config.yaml
model: "rotation predictor"
dataset: "regions of photos with short descriptions (Visual Genome)"
train_examples: 203450
image_size: 48
crop_scale_min: 1
horizontal_flip: true
translate: 0.06
color_jitter: 0.1
arch: "resmlp"
norm: "layernorm"
norm_position: "pre"
hidden_act: "gelu"
mlp_ratio: 6
parallel_block: false
inner_norm: false
patch_size: [8, 8]
conv_stem: false
layers: 12
width: 192
init: "torch_default"
residual_init: "scaled_by_depth"
optimizer: "adamw"
learning_rate: 0.0019
beta1: 0.85
beta2: 0.99
eps: 1e-06
max_steps: 13500
batch_size: 128
epochs: 8.5
lr_schedule: "cosine"
final_lr_fraction: 0
warmup_steps: 400
weight_decay: 0.1
Rows from block 6, named by matrix and row number. Rows with one number belong to one neuron. Each number is 500 + 40 x the weight over its row's rms, rounded and kept within 0 to 999. All counts start at 0. Numbers have three digits each. After the name is the row's rms in percent of the matrix's.
# fc1: MLP up (model.blocks.6.mlp.fc1.weight, 1152x192), inputs 0-191
# fc2: MLP down (model.blocks.6.mlp.fc2.weight, 192x1152, transposed), outputs 0-191
fc1.697 112:544497493576493458463524529431493569439433440564507515442458530504428514479468534529549421580506404506421443501543439509591511525438471482505469533517592436497443535497544560453518515547464527525474530472478557526512482455483524538538514466481527543476515511559414471497512426560470524493452509484545517483496444499540481509409475562515517439493451511519513538525455496501464415459481512499545550508536486491488427507484505516482463556542501449490532495525557473541487461485491560544476512496485465523547519579463486540534512596490460509456497488460494532538461569476474459560
fc1.698 114:527502536516468428506465591417548531469382484545393548525483540451493509474509472497532448573500476505464434467561450482491582534506427477510540529511574554457428466468568554481559508522455544491528535477465504522437506478489491519470516521474506521491568499531465523481538451537487529432457523504513527525498456517457521523448527561518499449474492485491470472502494474536395418423561508496486574490474487480441456458515447484542474494519492523470535558533595495477492462473532548551438491468486496469545471552510542588450488553515512507446533525469451536502496530454463509504
fc1.699 106:508498414469518541447494493460468554487500519477483556438473505473488546505482533509441479619521553493479436459560511472500481558443505491510458509569553494464539526517503545513443498457438503505439502535530547546524462528518527549546423477483526569518506529506465510512456491614536494451550529462557518550494434477567488512407505553440470383573525500481479483507493373476494398547565537489526482506491485468478491543483519556485482536493513474455488527493472524460515526462446487532522552545508495517515504508454445521511473531579559532482503530475523528412533532514470430511
fc1.700 115:523482493533492483473472560484478544432474509476487569446520507397459497463447530589521430546569511500419471481541512508511547543429477477489445558556556503549456511492534545490535480525460508518529489453507627516518491464535538531479473442489568484489513567561475507480550520518546410464465451479512546479486480505490506500493443515407504437476438515499538513513458476505458500472555516490534551499527500521577446481443484539538508510485586492455482457471475456509531465449434453549464515478570501533567540521482493512575557563524464563447457430502450543475481500545445489512
fc1.701 098:504401448487452471520477482572496416491517460395427449483538448518484474502460509516492492496517511473489483477499510562490491452456510510430548505524451479567557522552527437443467444503513478527453460502458504505547516533554600534476468398545510535549518449520524526417519497496500408536443437568511526530528549487489493466531412555481499527555427518524573528484412512530564536511510466491564533541572517554533446544466493481486533521527499507505487459464419480525458488474559449537518508450522504538504536477526494503603515505451456506515503449464474479453539518509500486499
fc1.702 091:562532531468500481466485550465455476449450429480429559479445476464489543468524470518507429536543542494432424487540516528536504490465427487527480592527502500493478548471577496478530433562406560551475492477481535493463501492559526582462493481528578500509487531510439491561526438628509477503516472472598516489457430551497496491409475572496489465518525540515509442519430472537485452497525511521519526473511558513494450501456459458508490521542534499416489476463571470499511466488539485537496521493524438514548476544531465463520534524573513527494495462443491497510490519494393532552
fc1.703 081:506445516445465545532460518543473471455479417421516536504486478456407529436511532511495456524562492480443419473515542519530536549507474491464508541556485523508465535479548522578528441507445553535547458510479543503458497496536521499506479464495556515502504523546468546496455476541581459498509455468551534505497531473494500502513448561418534461529474516498515474533506422508462500478441559519528531504533493496515443534416471458514463525544555480395462472414462490512533469456552488529472546502530511503549529590501498437536558589566485552455434444413449506464533494516447562469
fc1.704 091:525508499493472547524452502543462458466478452427455538508458500412446539479492510525512459534548511502440457436561550565462563562462420465446491554536481502564527504480548497595522448482460534493458473503504546467495495477565531542468462457528546490552510474543483555486431493552542450529449452537536506481498557495513447527507418568397509454492458490488500513500478433523520498529520496502579535528502528558536488513416458498532482507505572553500454486447450493498487448518528433521505528481524471541549559556501502449551518566540463575443449406472469500455500538535524500536
fc1.705 089:499531490448501501500459524496451479455446478415467525396447474509505586426540485534479460529535530501471445479514524507539517545484469488514506504524548545460489515486590493527544428547378533506520498525503521497459527511591539542502478500494528500508520541534466461599467481613517501484503466443549566580479455532522554458507470620500508472489526517475486428521502431521442474525515552535449478481487511575486458533462484487542447504523542547465444456429532510482534489497540542533473528484502481520538512528495491489485540511617514566478460471458520494462524457506412538521
fc1.706 113:548475492437478420472483561500474514471431497500448564493472503450511506488566494520566454471511529498436410458576572526509544457438426485492467561523456503522501521523534510507495428470465576558479495506486514502502458473528523583511472504484572532508515492498477461559513444554563466524574488548567489563437456524550488566452502552481473455551484598449476500519487381498551479517485500525533524525500507510492547495469458507537482550458560511443394506495517521529561465482450533501525492516587472505491507518549464517555487515517516504439498450498464519474445591500451531518
fc1.707 111:474510446509514539475536519451434562499493508513512586417503478486471506473496466502454447617517491464468428499555492491524477523467513488523493545562533476488532524498537525505476500502394484535461498500546503537554482541510490519570450483477557555460483486541454510533466526611475497472545539474558470555406407483559523572426491530471498411541514491519505511486473375494471395525504549494559474500519486473498457503472563499460464529492513474430491454500510505477537511475437486537511577575522484533492522541447459500516471534568521501464476538436529545464486542479439484496
fc1.708 095:487468498531495460468447553430510499448397439585469531508460489531469535464502520507541446553539473506452420458579463473532512474446448470518456534573508462486424513475564508518521512519449523547483503529506522511488519469528549562536530489511516546506552470550407446502495408527491515469457528487538479481449464514543472557454505568539522447479476510485504507534450480569456387520507470490530544508517511507461407523493507440501472573543516487473507490531580480501472418466571580550488491478506469532552484571466497554538548529511513484485532493464494510500507588423487485562
fc1.709 096:545472474528459534488416504511477447468474478468490508493475484463483505476504527519487448475531498503505479454572565536600526521460413496436457501540536399590488535505504529515520497620429554530445445544502569487497501524542526533533492472508516488495478531519496567514417434541551441538422437546562491524498473574539418526484476522419467470458455519518537556497481529519518529520480498524513537537485529574560475525456470518542538499487557468478455474432476470531506464484479430581455486483577480497535492514474498486537567476535485536478451445478446545476527520556489560493
fc1.710 093:535491526475504517531477549467453416478475436479477515484435483428425577436513499536528429554517505494422394470551565511510536552484434521467481559562473529504495548471539508573514455537422559517479479544446555529488495464559509530451468476489593473528505484532468522491476426575541487510488467494552550498475496525481471491437464572474532406498511543497501476489470460499486467515523497544531553448526553535511492550415447477527489517563520526430495481432514484522508462511582500514468528501505461493531492576542521440527530551547512570496450465461459543484516494516451562529
fc1.711 091:539466484466508538449445545508487466482491440504481543538467453465462613443540505509509449490546500461441463477615580523543496470499484477475440541502507432529430551472521489485589456559460570551506481482483565490484487489543541498497515472502541496475535538557454495508490454578520454494470447515561510470507480560490504532433445557475502461512501525491518531524471463517446480485564517522486561519519537572510424540471466482524510505494538484445467485450521441466544409516556490578449530460527474517510483561552496474556624545527495536486423444501468544454475525521494526546
fc1.712 098:511521486505486533500415529521472525458460457477452573506481499469465534460496553615491429525505482486438415410588511505514528496478433439492508560507504437510481555490553511520500433515473523521496517507541542483502489536573544518500480438504564523474501517527465561547461480562572451463511452511596478522443476484521467535441448517430482430503467497483555551517463420556475508501507527500515495513530527574545476555430484459514461513547565523422511476459469492490542459496521519537503565498515506532564578581475472445537528572514477522523433458492471525462464545508453488516
fc2.697 133:555528549510539460490505474443474558461457493539441509493500503417538480522511473534508467528424541534516423497542461496515474533432469479492510574533524458506561544516556515524448548504468457526412470448498508507599484490558451566466528511495479576504524461475496489453468545599560590516485453505567524561422488510526502446412485561454476430467474517503540522475469440501503509535454487472486416525489535554502552473492560517419476518487512550448539479492479508539482465494528457535542487539486457544547560466454523519500445498464484554529492544571552537514483584450480484524
fc2.698 159:598532574508521411513457453517489533444473455476445505535487492447491547535480470532523481476455503565475468462544446493515513551441458525458544587526504527490551551525574478466492485495459471502465468472515533568516453481517503528412530523542510528537526444491487446490513494577541543520535431512575519508484528559563463451447455517435508495460492558422543514449491452548498564544470493443491448498427531562492527484462472468494477536532553580450540492495506511483466496558568502574552537495428493545566558522494520517520512535506454545519444548566529507464468532500495503582
fc2.699 112:499520495529496480502521503494499549518518541505406486464496499436575472520463552576525510506408498553528456493534494531565491479447505487443470508483504523544540516523497489503500552539512486550416484509452504507539454535482482471396580549586435512504493491484579556462498519478527523584478456590532563543516562418586486496503465536455549457495479465463490470444532464436539567481425453541487498558589454569566535497504490585508552475480504494466498492487434547500469492532489487447528489464482508515502545460474563479499527479462531527501490501552475565500474556503415461546
fc2.700 084:548519545518488425527618489474529532502510512637542501539530473504524477504464532512510494539468526499534513562477486462479493474518502463459517484475518533455513512555449496541456555478549458444527479512499429472566450461457492450467578512513467500481501462427522494443478536477466553494546557572492465521479452408525526473453531526556462442486466510505462454470510505452507458535419485539461494503517473487478528491538521556418494540508420482469558530545513528519471518458483553466578470471428538551493488458468509564452493462423533431617527502506505552532442503441489441510
fc2.701 122:553559523487525450512553461545430543401460486505460565457503581436429546523428508494449518536531514537440522520553529471510583579489444477494528590533547492471522545488564561444421509463489470504462500520481563519439502462517483501455482444508540524556508494455458500506485537551588454450457473465530511477456480493523465464457482477416481471473507552486485528512485490538463491558568553496537465502461488471488506518476461486500425501520540531476494492497499566537502509503458480504548481521519492564610590500476486541533448544531442548539454483518505514421453524538490440540
fc2.702 079:493528516570533439514534540444451515406428513509461530421495475414463509480478521553535454571497454490386465489571421517509517543426435451535496577519542496504506503509549556465478507474413505542504457509514563533501470495546485538562498467502536519534525477539454520490511510532515500476546435464510510507435469555539491458456465473469540419534487483495492604484478420463496444476563523523512478476525496469503477471452513491501479499522524542451487492491486492582505488487519507533472484493481473519604569558512538565513485590506472549438477449475488576492439530483458459540
fc2.703 071:480461467495509527502507552514529514474417452545458526429517507445451512443501520581541493563488553490382513523541434518515538506473426457439502562475490433485464519496471517415486488465543537647491507480463558546530434492534513528524511468487550542504525472479505503494507452469529511497483523556499512509532507446500510497467482442492500410610522448461494615459454475434525482494531491537495531491616542462534474565459500479495478501539533531471469502490524487555527503475502554490552546456482503527525561584528491480494505581529489517501442460444480526509446549511496468520
fc2.704 086:450540492523491530502532486523443527431439501566460528450509495462499506488457515561560508512449519500472509535513506560526524500406413459482509568464525556533518527530510489434473502438537508619473475561492526534565447469526510538456527499529489494562557445494512433495525481491539483501544504550506476516469511409580510493484465501513560461590506436473508479463457462478563514541410479546466450484579499487514525539499488498485496524543512538468474576506507515577485492503481543480559517469443512572543576569555487422533507525503503523535490413496493548447436542532472498577
fc2.705 090:523503507532543455484509552506486523431438523528446537468513520383461517434514516606499447538485509503414458497605480504581537521479433489507499584500545421547465527477520554486506469556440473584469492492475542485464506508479499515515512441478553513530520517452479525521500537554578483468473466467543519495471449549509482469429442540439493363521484497465498559502463442495534515481567520510500498521535488492549509537457513509506471499490531508445443471440484513571534466499476493461500538469504462505585583513521550552507507565520457542454453480526466537505435553503455470505
fc2.706 109:510535540564537451539546455497491565498515534490483467486529474450547452597460500525542556540423498505573567528521432520473489508481496495482565529477510553519551509563527509408493554417505436508488464497493464525531484537481487475429559478566409524525506465508562398427574531499507582460451477529531549561510598445528488421513487446492546491511471479486580480484495509473490528468492503475461489500505491499457496463561526496479509532500471516493582529543500524468430515504544466506493498482425490556542556437468537507494466441457481544531523523562557541510472450466467454525
fc2.707 124:487561542519520502517482510476488521524550515500412462492529473423601482554494495543542482478385501529550425469559484526510467495486490513521531494454509499514496499517543493511543532524516470605423468491550487532480452554481483485417575546580420483517536503471553501496488501530522560549502470554550555523489554484566461451452463558519515486543486466436490477439530446477516568501451457522466501531554471550478545473549458544506522467507521531445521559543507527501445483549537506460499511454402491522504539483537556462478523485492507510450500519563477556505456589537415485582
fc2.708 116:538523557527465447502520525479476556413435514516435544456514495405487510487479502590510444510477525553449439512589456487559519525448463472499503575510566505526498533547561563454466509545442484513430463483510523528511480482516464517465550481527492573510526497435495529497484518571563518487462429513576527511437475572589516465423439535465506413452469519492512490505480465522491517531533542530501440530496469530553527496497509513488458524513531537407504476479500497575498502506527478537495508485451475504589569519465500534505488550491445565521425483550476588489458553515436487525
fc2.709 081:523466461532475553440503533516486563424439506557487573489452561422478545483555534569471495508516505479436528547514476441451559503416445493445486578515515539558476569505490516429520523383532487586488543511484578535517476470504527533478507481501561517539530551480545478542503500538566426467514492526547447544449437445562562528426512494417511390520482489488537433528454472533485493503543502493496519471536453517555518529507468519506515543475550482480465500451514529547511516504462494507513538491509458500517550516543455450564525522492514531517462429528493545446478544549513480555
fc2.710 083:437512490546508473516548516489446490434444521522461515404493484410433534466506523581489433544463509491383464479588415494574546516442427497525513538467519481508467494500529554460455508512425482575480459554475535531509471506526504529592494494483510498566499474480509460529497502499522519459485469494522505507470483539525486468450474482508543388537504437482508593445487439459525450492563494513483509455536502447481477496509520492484492529523502542439486495515499531594520514480499523513462521502472479535570549546526498581477488583511480516449465468473525589501417551516425489550
fc2.711 087:553464501503493450477512543532523492436421474578447552485451517465438524450524510537466481539523484471387494517495509417518569575511432505485463555538550433494469487446483556536503465537505541556453508482499557459467517454564494530511466466424612504482509504490432485524466478525577465494526506474519453530508424519462549534454491597430471407521504536500483479557453472508467447515504505528531524453484523541564503512428482529491437507514520506515455476454479513516547432488452486484489499528601495505555549538485481581503506576530470526491448469466481486492446560487498489498
fc2.712 081:502512475493516520457491544484508513454471431531437502491473454451512490493519543561532457457473581543510470525604459558462498484434464510443493534468521499520493513571509524424487490392521523587478487498493510520542478462499469507471574491552446525556480463498510491480480470538525530493480492503552429541502541438548456502392502511544561463529495450476531531467449403478605544480529481547426509510554529516475505568491486517473553545532459520432507540491542445575470478498514548516596492460491493508525478513539475470524547476441540500581490484486496543492455614495543534534