From a checkpoint of a small rotation predictor.
Model: 48-pixel images, arch resmlp, norm layernorm, activation gelu, width 192.
Training: adamw at rate 0.0019, 13500 steps, batches of 128.
Data: trained on regions of photos with short descriptions (Visual Genome), 203450 training examples, 8.5 epochs.
Rows from block 7 of a small rotation predictor, named by matrix and row number. Rows with one number belong to one neuron. Each number is 500 + 25 x the weight over its row's rms, rounded and kept within 0 to 999. All counts start at 0. Numbers have three digits each.
After each neuron's rows are labels from the 100 images, of 14976, where the neuron reaches its highest value: "place" is the part of the image that holds the peak. Only what is clearly more common there than usual is listed. The data: regions of photos with short descriptions (Visual Genome). In brackets: how many of the 100, against the usual share in percent.
# fc1: MLP up (model.blocks.7.mlp.fc1.weight, 1152x192), inputs 0-63
# fc2: MLP down (model.blocks.7.mlp.fc2.weight, 192x1152, transposed), outputs 0-63

fc1.221:516485448486523480488466467544512497517488487473459523513505546503443546500506516488498493535504517486473452450564490535481483541493472480465474514525503514486494515486511483509487490483508500
fc2.221:523507571511516493503487472496522526507494498558480452523503483498532500541508472472466526470506519510526526544476491512498474515485527508512468491506498454458533528477498525501483531513526497
place: top right (100 vs 11.1)

fc1.209:537519537490512448483485489519514470530523518500449474562515503512497533471533509535472478438493491454501459483511480467516494495499527504489515496479481522485473537501489499497510493522504476
fc2.209:537429507528491482501486504536486472510500528543504470474564506499491524492516478541487503517492543519475532479490519482470513523501530523465477492513469476471476539490495551476473542476550476
place: bottom centre (70 vs 11.1)

fc1.449:505509525530499461460497526510480468489502503503494478511520518489485506479528508581490440467509478481484433476503475496507497483499501470504481528472473492537456518504529510527529488515483482
fc2.449:516472506537518510505524475521484554496514535533479478466516511513491532495507488497461523478503500525488521513484533507472513499488520514482472493508482481489475555504480558440486560466563468
place: bottom centre (55 vs 11.1); top right (40 vs 11.1)

fc1.566:539501522482487483511494554519565487463469480491482514507502510460455519477495484502534486533520499475469506514520494456491559545494481491474516536550512475506489492507507537533524457493493537
fc2.566:529510481504482524457457505526459509480467492496506538502507500453472497488530510554482482511493520500461505481542515504553506479489483493460499563487500517533511538518521487455495480522456494
place: top right (87 vs 11.1)

fc1.753:545542533506509449518529503501525516493480503460478515523515577452504508504476516510516494515523470486502475505502483477521505564473490464467491531527518532494512499489524520491518518526476500
fc2.753:483449510527500481462472488535478490497458503512464487486527529496480531450541509528479498435495497480445488485537491487511497473459481488525472532458507471496446533468498534475479514498499485
place: bottom centre (75 vs 11.1)

fc1.420:528504519520475428499509518510501515473485510482459544507505537463482497472503491544512459489524466459469453496527497466480533490513479489490511536474517525536491498481478535463531485472516514
fc2.420:579497511488475436479466505525495500496483483498502518495513482489511511478499495531499460573509533505491469489491539507523516538486509478474486521528477511485542518529483499437527478475497503
place: top right (83 vs 11.1)

fc1.375:519495501495469500507500526508510502485485505569477488482480497496479501492488487491470458532515521507484465503549502485519539525484500490492504486529529437506490483507511540500492498480520512
fc2.375:457502513531527495531508507451498522523510533468476487455471518491553450534494483475519520529482497479546464503490503506510471500481495474545501480507487487491544462489483490523517507530489528
place: top right (97 vs 11.1)

fc1.630:496524542539515524485510520479491484473479503522495487492456523486483513477525477498523485515533504495468492487475486453459507502483500514547500539573506464504503529487527516475510500486533517
fc2.630:477418438496502531494502517484498521541523482487513517492531514525494473500506560501499512532499469463498519492508519493527491495544522510464499475490523491464475492489426504451497520496494495
place: centre (40 vs 11.1); bottom centre (35 vs 11.1)

fc1.396:497500471462513504518466532473482470501493484470441502447501473495509479487528456514512496526498528489492484456478477509510511523496503522503531491485517514511524504507487508452485447513501526
fc2.396:509486488497516473506516482514502513500489488497486524503480528515495543473472488453502547480522567503491524521478546497501502487512488465525470480487478511453474507477467508474485519517545536
place: top left (43 vs 11.1)

fc1.457:509482476506483471542467480542461498498512496460506500484443493499519485518501537499516515489489549535509501452510549539464497497483465510502530512496487461537519471511531472527483454472522540
fc2.457:445493505481492502509510513457488476563517512462512483466517471529528467492523492482502508536495510477527500468486467466493482492532529499542530465488506524480492434506514463548504484532471499
place: centre (37 vs 11.1); bottom centre (30 vs 11.1)

fc1.546:534513516499477483470494535483506486483497472539456515523481512481508478491529486505564481501538511518491464482528506515552502467479467465484504551503498502591491500505512484500527482542491544
fc2.546:450473530487489553529472544478500504501484519521474491474544477480561482487524502544488486492480500486543504498517458473477522494505516482526528494462495485491494478521522546516499479521514499
place: bottom centre (56 vs 11.1); centre (33 vs 11.1)

fc1.485:539492526498471483495483529516526489466473489488453505520466526453479530502518466505551491492511499504488491502488510482478562541483437492520508510501512514524482483494493522509542442509495552
fc2.485:532522472494474508441493486525472510495468501495488545509527518478467515474521489530493487505525482480457492494524532497531514504478492498479487541501490493506515548481532512454481504501461487
place: bottom centre (97 vs 11.1)

fc1.428:493469533553494457498514526514470463478490516511501483507507549477482510479523528560528466467498504500478474503488503503477520475512501490538512524483482523552459523497489516518524500490495505
fc2.428:493480457560506521478533491504473533465493509520500502462543529502478508489499522521499531477494516514460536522503509523472526483484494519485491524492504472544476539487516527436488537461545433
place: bottom centre (79 vs 11.1)

fc1.441:507493475513482517497489529498513499495496507503448526527492502531458508445516539533528494498499505472465477495440498457460504501494496516477514499507530503523478529506494511550514488534508505
fc2.441:531523489458503461492524497540495539501504501465503537475472501490489508495470524497516518555504560536467522481484512506526521534486474466477502508509501452493521484513515503513504462520508534
place: bottom centre (74 vs 11.1)

fc1.635:483498530535457541480512538504543509485495524479507481479527515421492506502493495542548459483509487495510504505536459472484553522477495498525478488491517493521464502473530560558547529498510507
fc2.635:508525501489495480497482485541483515482515486501503496516516473483532449533511505528472532466472492508531541493530510539528486465507494489477545530455471485544541506580511483441497463493486479
place: centre (42 vs 11.1)

fc1.423:562524529469485474519474521524536487459498448495486534552533532462496482519479470482522517533537489502497506542508516480503542548553492464508518536576499522537522498489521503480551450511448504
fc2.423:507458528476501430488495490479485471522528513521502476493513467502518511479528497530501498531474569539505516444479503502505479476498543519518478485478487538466514502518500506556468497503504482
place: centre (54 vs 11.1)

fc1.727:516485501527484527470498540497512484492475538559491512518510560493466513482519498522477491502512481442463472507507501473501508481510486474501492514523551479510454492487472542508504485523497505
fc2.727:488435480505466497487504538492511457545492545496467495454560494480513463507525522541518474508511551529533466487508503495493529522492537538470493468502511541500521495506486530503475514478515474
place: bottom centre (53 vs 11.1); top right (47 vs 11.1)

fc1.151:515492501487479494478485525495499468505502484515464464494485451512524481482528474520502481493506535497499491477475494515547492512449515503503486498494501470538507496516450506469509462568515534
fc2.151:526524524476480453507485516492511515465464464491500516521498505486516508474481478486520527480510525510494524506471511491519550494499466446531491515488452484463491501494495507515527491554507544
place: top left (28 vs 11.1)

fc1.581:481509492486519472489441502494464510516528525521532500514508481523503517451548498572482445451503493507488487431464513512508473458480522514460502493473493496496423532479505499549513495527532471
fc2.581:515520506485480468543527515511561501526496468498471477510533486492507497525466505489510533550487531533512521517484490538491541531514505520500504467491471476474508485544487514540481539525503559
place: centre (27 vs 11.1)

fc1.126:518542533506479493473520540478510454487501523526500478520497534495485516458539451507499478522552499491468474490470487467491510521501531512512500507589512526509520540487491509464510496477502499
fc2.126:463441474480458558488477545470506487514488480518523523509528520491500467486529521530522466493500475469494503504499497480496534477524499497486486493477526562472449456465458520464519520477478543
place: centre (55 vs 11.1); bottom centre (29 vs 11.1)

fc1.730:503511517482473471490504541505518481454510449519501513488502483484475471469471496516506471500524512506472449516494515501500499506538479491474500512473487547515468491495482518500545460442496537
fc2.730:510534525479443525491479530523509511456467479514507527494498496454488490500481495549537474529498563517493507496506495528520577509499472463514509550490487495518501482517509511467534474516483537
place: top right (99 vs 11.1)

fc1.378:542503485512501454500459504521502505472463507475479517486455507523467535469491482489483486517526477483480489466482483468513543543458472471469521520547530497502495495486525498530526448540493541
fc2.378:517483463521491527452465505510467508490477487508526531525499513504471502500525503496462490480485493486446512509516519496525490484462475532469481511495530523501500523502527484479483492499449505
place: bottom centre (71 vs 11.1)

fc1.169:499504494515465465478521516536483470504473545462469467501536513480477529487513475536520479478494510474480484503505513526508527520441526488510493495519505543520504529511497550473486508497457483
fc2.169:498496485521504533463471479533480530474465491509474498470500496495468539492512507526470508477490511528465540481515488509500527523459467512462466540474505477483467529476506540410480520453539500
place: bottom centre (52 vs 11.1); top right (31 vs 11.1)

fc1.268:520551540501496488505463521492520484476505495498491519509506478476483518487502461520523447519509497496451457473531511481547508527520479504507511534534517514514489501489531508501527481544445523
fc2.268:471497524539483550462474556430497498503471522545506480482475503484524499452563453540533460483507520508502459495505497502483512463453515489529467509519497500522490514493514509488548516486505511
place: top right (100 vs 11.1)

fc1.766:569543530474489484500468524503531486460483445494477518557526530473503496509478475478507508514523496494497500532499505496494530534511495457499509542571489522514525515491544493477576463505448517
fc2.766:505467545478484442487513505474511479517513509539511482489541472495514474492544501521502491523486554545508511464471496484491493475489547501514476504492492504494516506512510510558469501495529479
place: centre (51 vs 11.1)

fc1.4:502510476530499490479510480520473479509496533424504485497540541472490514512495481519497477470484500491489454481515534512526498541460515520483482498526509498509494518482505532518480529522456476
fc2.4:463480478522483499497489479535474509491459511510456487430503504484474524489512489514495504498493515508459497480539501516518533519442481500508489540488481433492482537481529518417473501464538512
place: top right (81 vs 11.1)

fc1.480:517497540500508475509500542473514523503496488491418538544524522508492512498534482541472458510501475491490458520505458437485508489508492474519512518487525554488493536538483524429514521503436480
fc2.480:489502488494487545536477473519486493496496482513512478488530475517487504526483498487487534493451493487508567525483495508451500520498495540457512484493481467472509506513462497453452520454549497
place: bottom centre (61 vs 11.1); top right (27 vs 11.1)

fc1.515:514504500499497496483479536501511495479461476498514528521510524466468508479503472548494438492522513440463468501515507493492521498506444473467483522479497527537465475469461508497541473449489541
fc2.515:566481508478490466481462496547500511479481493553498515518505494475491532488525501536520500560500536495477501479523527520506534531500492466490503525523474466467523529520495519510520468490510514
place: top right (100 vs 11.1)

fc1.386:481500489471473538530505493544485494467510470460514488448477483450508489500457494517520492496489534501506466523560522523518517517514476503498502496476512485561489498520517511537494481524476515
fc2.386:445509475502519546498498542461499513513484514503484506497493512471530461501519512539520480500481517492537470498555489509526489471499478478513541505451539530504489480514513487463485482501477515
place: top right (99 vs 11.1)

fc1.34:574527534442469472546478514522513487478505440489471521522531515454493490522474465477526521522514503524510518523522526474485532542565488484541545532541501505544518493492533503477521456504464522
fc2.34:505474532483508427483498504470474453531526498534498485497485444498519501466547497526496482524483569542493481442489510520531476465495532524516475491492487530479514489536497488553488487514479493
place: centre (53 vs 11.1)

fc1.280:516526470495463493488494532513508492443468478496497524488521513479469510475465485535510479508519501483446481523494501504485550511512459464455498523505505530527454510465478530521525466462507528
fc2.280:526499493497452511482482521523487493461454491508512547474517533449473482471481501563518467547502540494462488488524521509553540507493473471489511548498502515519522497506503506477508478529478514
place: top right (98 vs 11.1)

fc1.664:506509466522518492469489530529500473467483514481496518478523517494470535435503475551497460488520496455451477494501524489477515504502470471469491503481507527510451532468487521494529481476487527
fc2.664:519510465490487530471483512542499507495472504490507538484503520454487500482495510547497466556519568504476493494535520537516536492471476464485485529488479526516518487530518490470521464493465509
place: top right (95 vs 11.1)

fc1.696:547501519489454515528502529475456510477492508554494505491515497503442495478504455513496458523513466493449456483513501465502536510505506499497523505529518468486475510501505553499491502511498512
fc2.696:466501527470509506494477547443516496527529513502487480493505472506570454494536494499519479525492514486533438495492475473527478459491542479517474474494494489525513462515507471539522474536482534
place: top right (95 vs 11.1)

fc1.368:503493538568533450513514512518507513513492542481484481502484578479499488505523482509528500482507524477479480508489474467508491522479498482506495523521537525524492495507501526518535504500491520
fc2.368:499466522548512525447510530502492505494481522555479497501527522469485501483545509557492503462474528492461528508521496488494504492485491527496482543475526512513453553469492553434496547469522459
place: bottom centre (88 vs 11.1)

fc1.361:568513482465523473485480485557498481470506454472453507538511503511476542479486496497500512482538524482467510489478522518490502527517493491444504528491474522475499548484488481446508472474519491
fc2.361:472513491519512534507498506498461515461446490500491551491456554463474508469510508515504491505520490482467509492553504511472515502462435458548503563500513444515508525472531488502489480479498527
place: top left (29 vs 11.1)

fc1.130:495491483493522537517509519488475479491491498483471519461464505506486505463503482530495482518496529470481490495445508476481487500509514506494532514500532524500498545519467501434480470479517490
fc2.130:501480508530541465500549509501496516530495523541490490485482505509507532461510480497516518492525544514495487513477515496518490482488521466531472480485479494435471513502480519517496537523538534
place: bottom right (34 vs 11.1)

fc1.286:515486506475487466477501489478503499500511460518464520552459483489489494492527459507572465508501504507495426472537499497516493460498488487507482523517469500504497495512492467528523501496474555
fc2.286:484474539497517508533492490490520522544509525508502473495505491532550494537524486466455534474474511506539541532452481456454463483497521503543510480496512494470507479514487496538512503493537499
place: top right (99 vs 11.1)

fc1.533:501506487519480516468504507504457472474489487459522512438498465510450496458490467516516457531516534486446460514523504513533508507503476501494500533516481490513497504507491494558519470510460517
fc2.533:463529487491495564470516517516482518508508554508488533460477494480518494500507518545507503545507549521504499461520514531535536486493483475538503516481513502517507474478523490490509483520500509
place: top right (100 vs 11.1)

fc1.38:524520487515514504486502505532495468464476487481484504466485507492467530466508481546491463517533495460462464498507508521512523522496459483486513539505511498532489510468487510523538473521500509
fc2.38:529523486475439503445506543502494487489506517527495523502501489477521467493531523564507489505495512491492485489532506485529513466519510500456510533499523500557531498544512468483518470485486511
place: top right (95 vs 11.1)

fc1.83:497492477457498529503493505521470462486483478456475520454479491487483518460516412523519496519508543484479485496471512497501516506499491502516520525480495536506506533514490499471488454494505525
fc2.83:510465519509488475485527527489482503522509512537490510496480495509493505473515501490517504489522564534468504516476535484493510472502516481543456479502492503478472485513494518535494523516531546
place: top right (42 vs 11.1)

fc1.249:514480523505496503483488501521541484523522525549500477559491476496527510502524509504476493425539479485521509509502530489510474514519528493514467465474524485479436467448458527522535497523509526
fc2.249:477514491495463499476487552464490495461472495473477535449518508478504475491519503556542472565506512503505488471486455515485529512473490468464490540509491516529523513520510499515523492496514511
place: bottom centre (31 vs 11.1); centre (30 vs 11.1)

fc1.156:518522495456525480511498501494478455517467495430471514487505515497474548482517457499493492511506502495478451465513511449538500543490492500482502504494522499471510527501502507458465492525454497
fc2.156:499516518537509502474438502465492478486510485489479475514536472522496498479547456489486485477507511520486477467473480489488486483482531537497463513531473487506520548487546496447505526467499468
place: top right (100 vs 11.1)

fc1.507:504533498479529522494454489504467474506477492475533489537482483511500533450551449532482499466500480500481497435493541513493482483464494459535490542476483479489488534508552487546482457529463519
fc2.507:514512505499502506546541495471515532507505516545497491466495456492507497518454495479487499540489508505527502559519473500524499535516500515466530466504541463462481480503477533515489506538515507
place: bottom right (29 vs 11.1)

fc1.279:526499496510478521490498517498515510497514509475516514505528510511489472509473503527464445492516497474485448521485511506524474520533499527484500490501544537535488483465526541542513499538453495
fc2.279:518510518487471509460516555479476490476452513542498539480499512485458502439523500547545481543519527524450487486510485499507534474486486449505492564530502509508522522527507490443511486482511519
place: top right (100 vs 11.1)

fc1.671:512506514458497491476485537516515503482485481489462517514509536478467525471529473534506448478507551498465423485452519490479513501498484469504489534478496553524475519487509519541518486471505529
fc2.671:533497469496493518494479519509509524472488501494491546478459517486513513500479498511519509574518533502501493505502529509510547558515463475508496517544505502497534504473506500462545494498511517
place: top right (99 vs 11.1)

fc1.450:509495484510498507498496520517527498471485487448474530488479544452501511504487497503521501502514493476487472506524485486484516528502462499501531550548496503549520510487527489493529463477485504
fc2.450:507505523480484441499484509529503474487480509528464494500510476456526465514508511567528456494483541517513448471518528526560503478478493471476504530468492508534515507533511503524500498511489508
place: top right (94 vs 11.1)

fc1.685:538524471507492484491508521492495480473468485497518526497495512486466523494475520509521484532490464473471491482510503460576505505467476504433519527497526448515507537514478504529478489571470510
fc2.685:511516515512468532434511518498483549477489527487486525499510517463491473499516518549483482489520535518478486527528482472488493468463517497468485542504517526548493534507512519433501513457497459
place: top right (100 vs 11.1)

fc1.53:525518494491508452486511487520470502486468518518469525497485510441472539504525479528490464472529506474477464466555528466478536491466472466490519549482491509509478523494489529462482493471530495
fc2.53:564532531500513452487474490520522539464483460499489506480496501476502526479506491510487498550520527514490493499488487503477518554478501478494465534548477453471533548499534531480528510468517489
place: top right (100 vs 11.1)

fc1.672:512497477527524474492459519497545519494471498502526494498480500506510499524502528494502512503498483469507502487514488509497507570471471485460528515534503460495517493502480502540517463480501532
fc2.672:532508533494473447472496498536522489481506480462508502523487506504488525448477504496511516466528537511475518509453520477483510489515496465551484499495475492489485510498459518530541503495491500
place: centre (38 vs 11.1)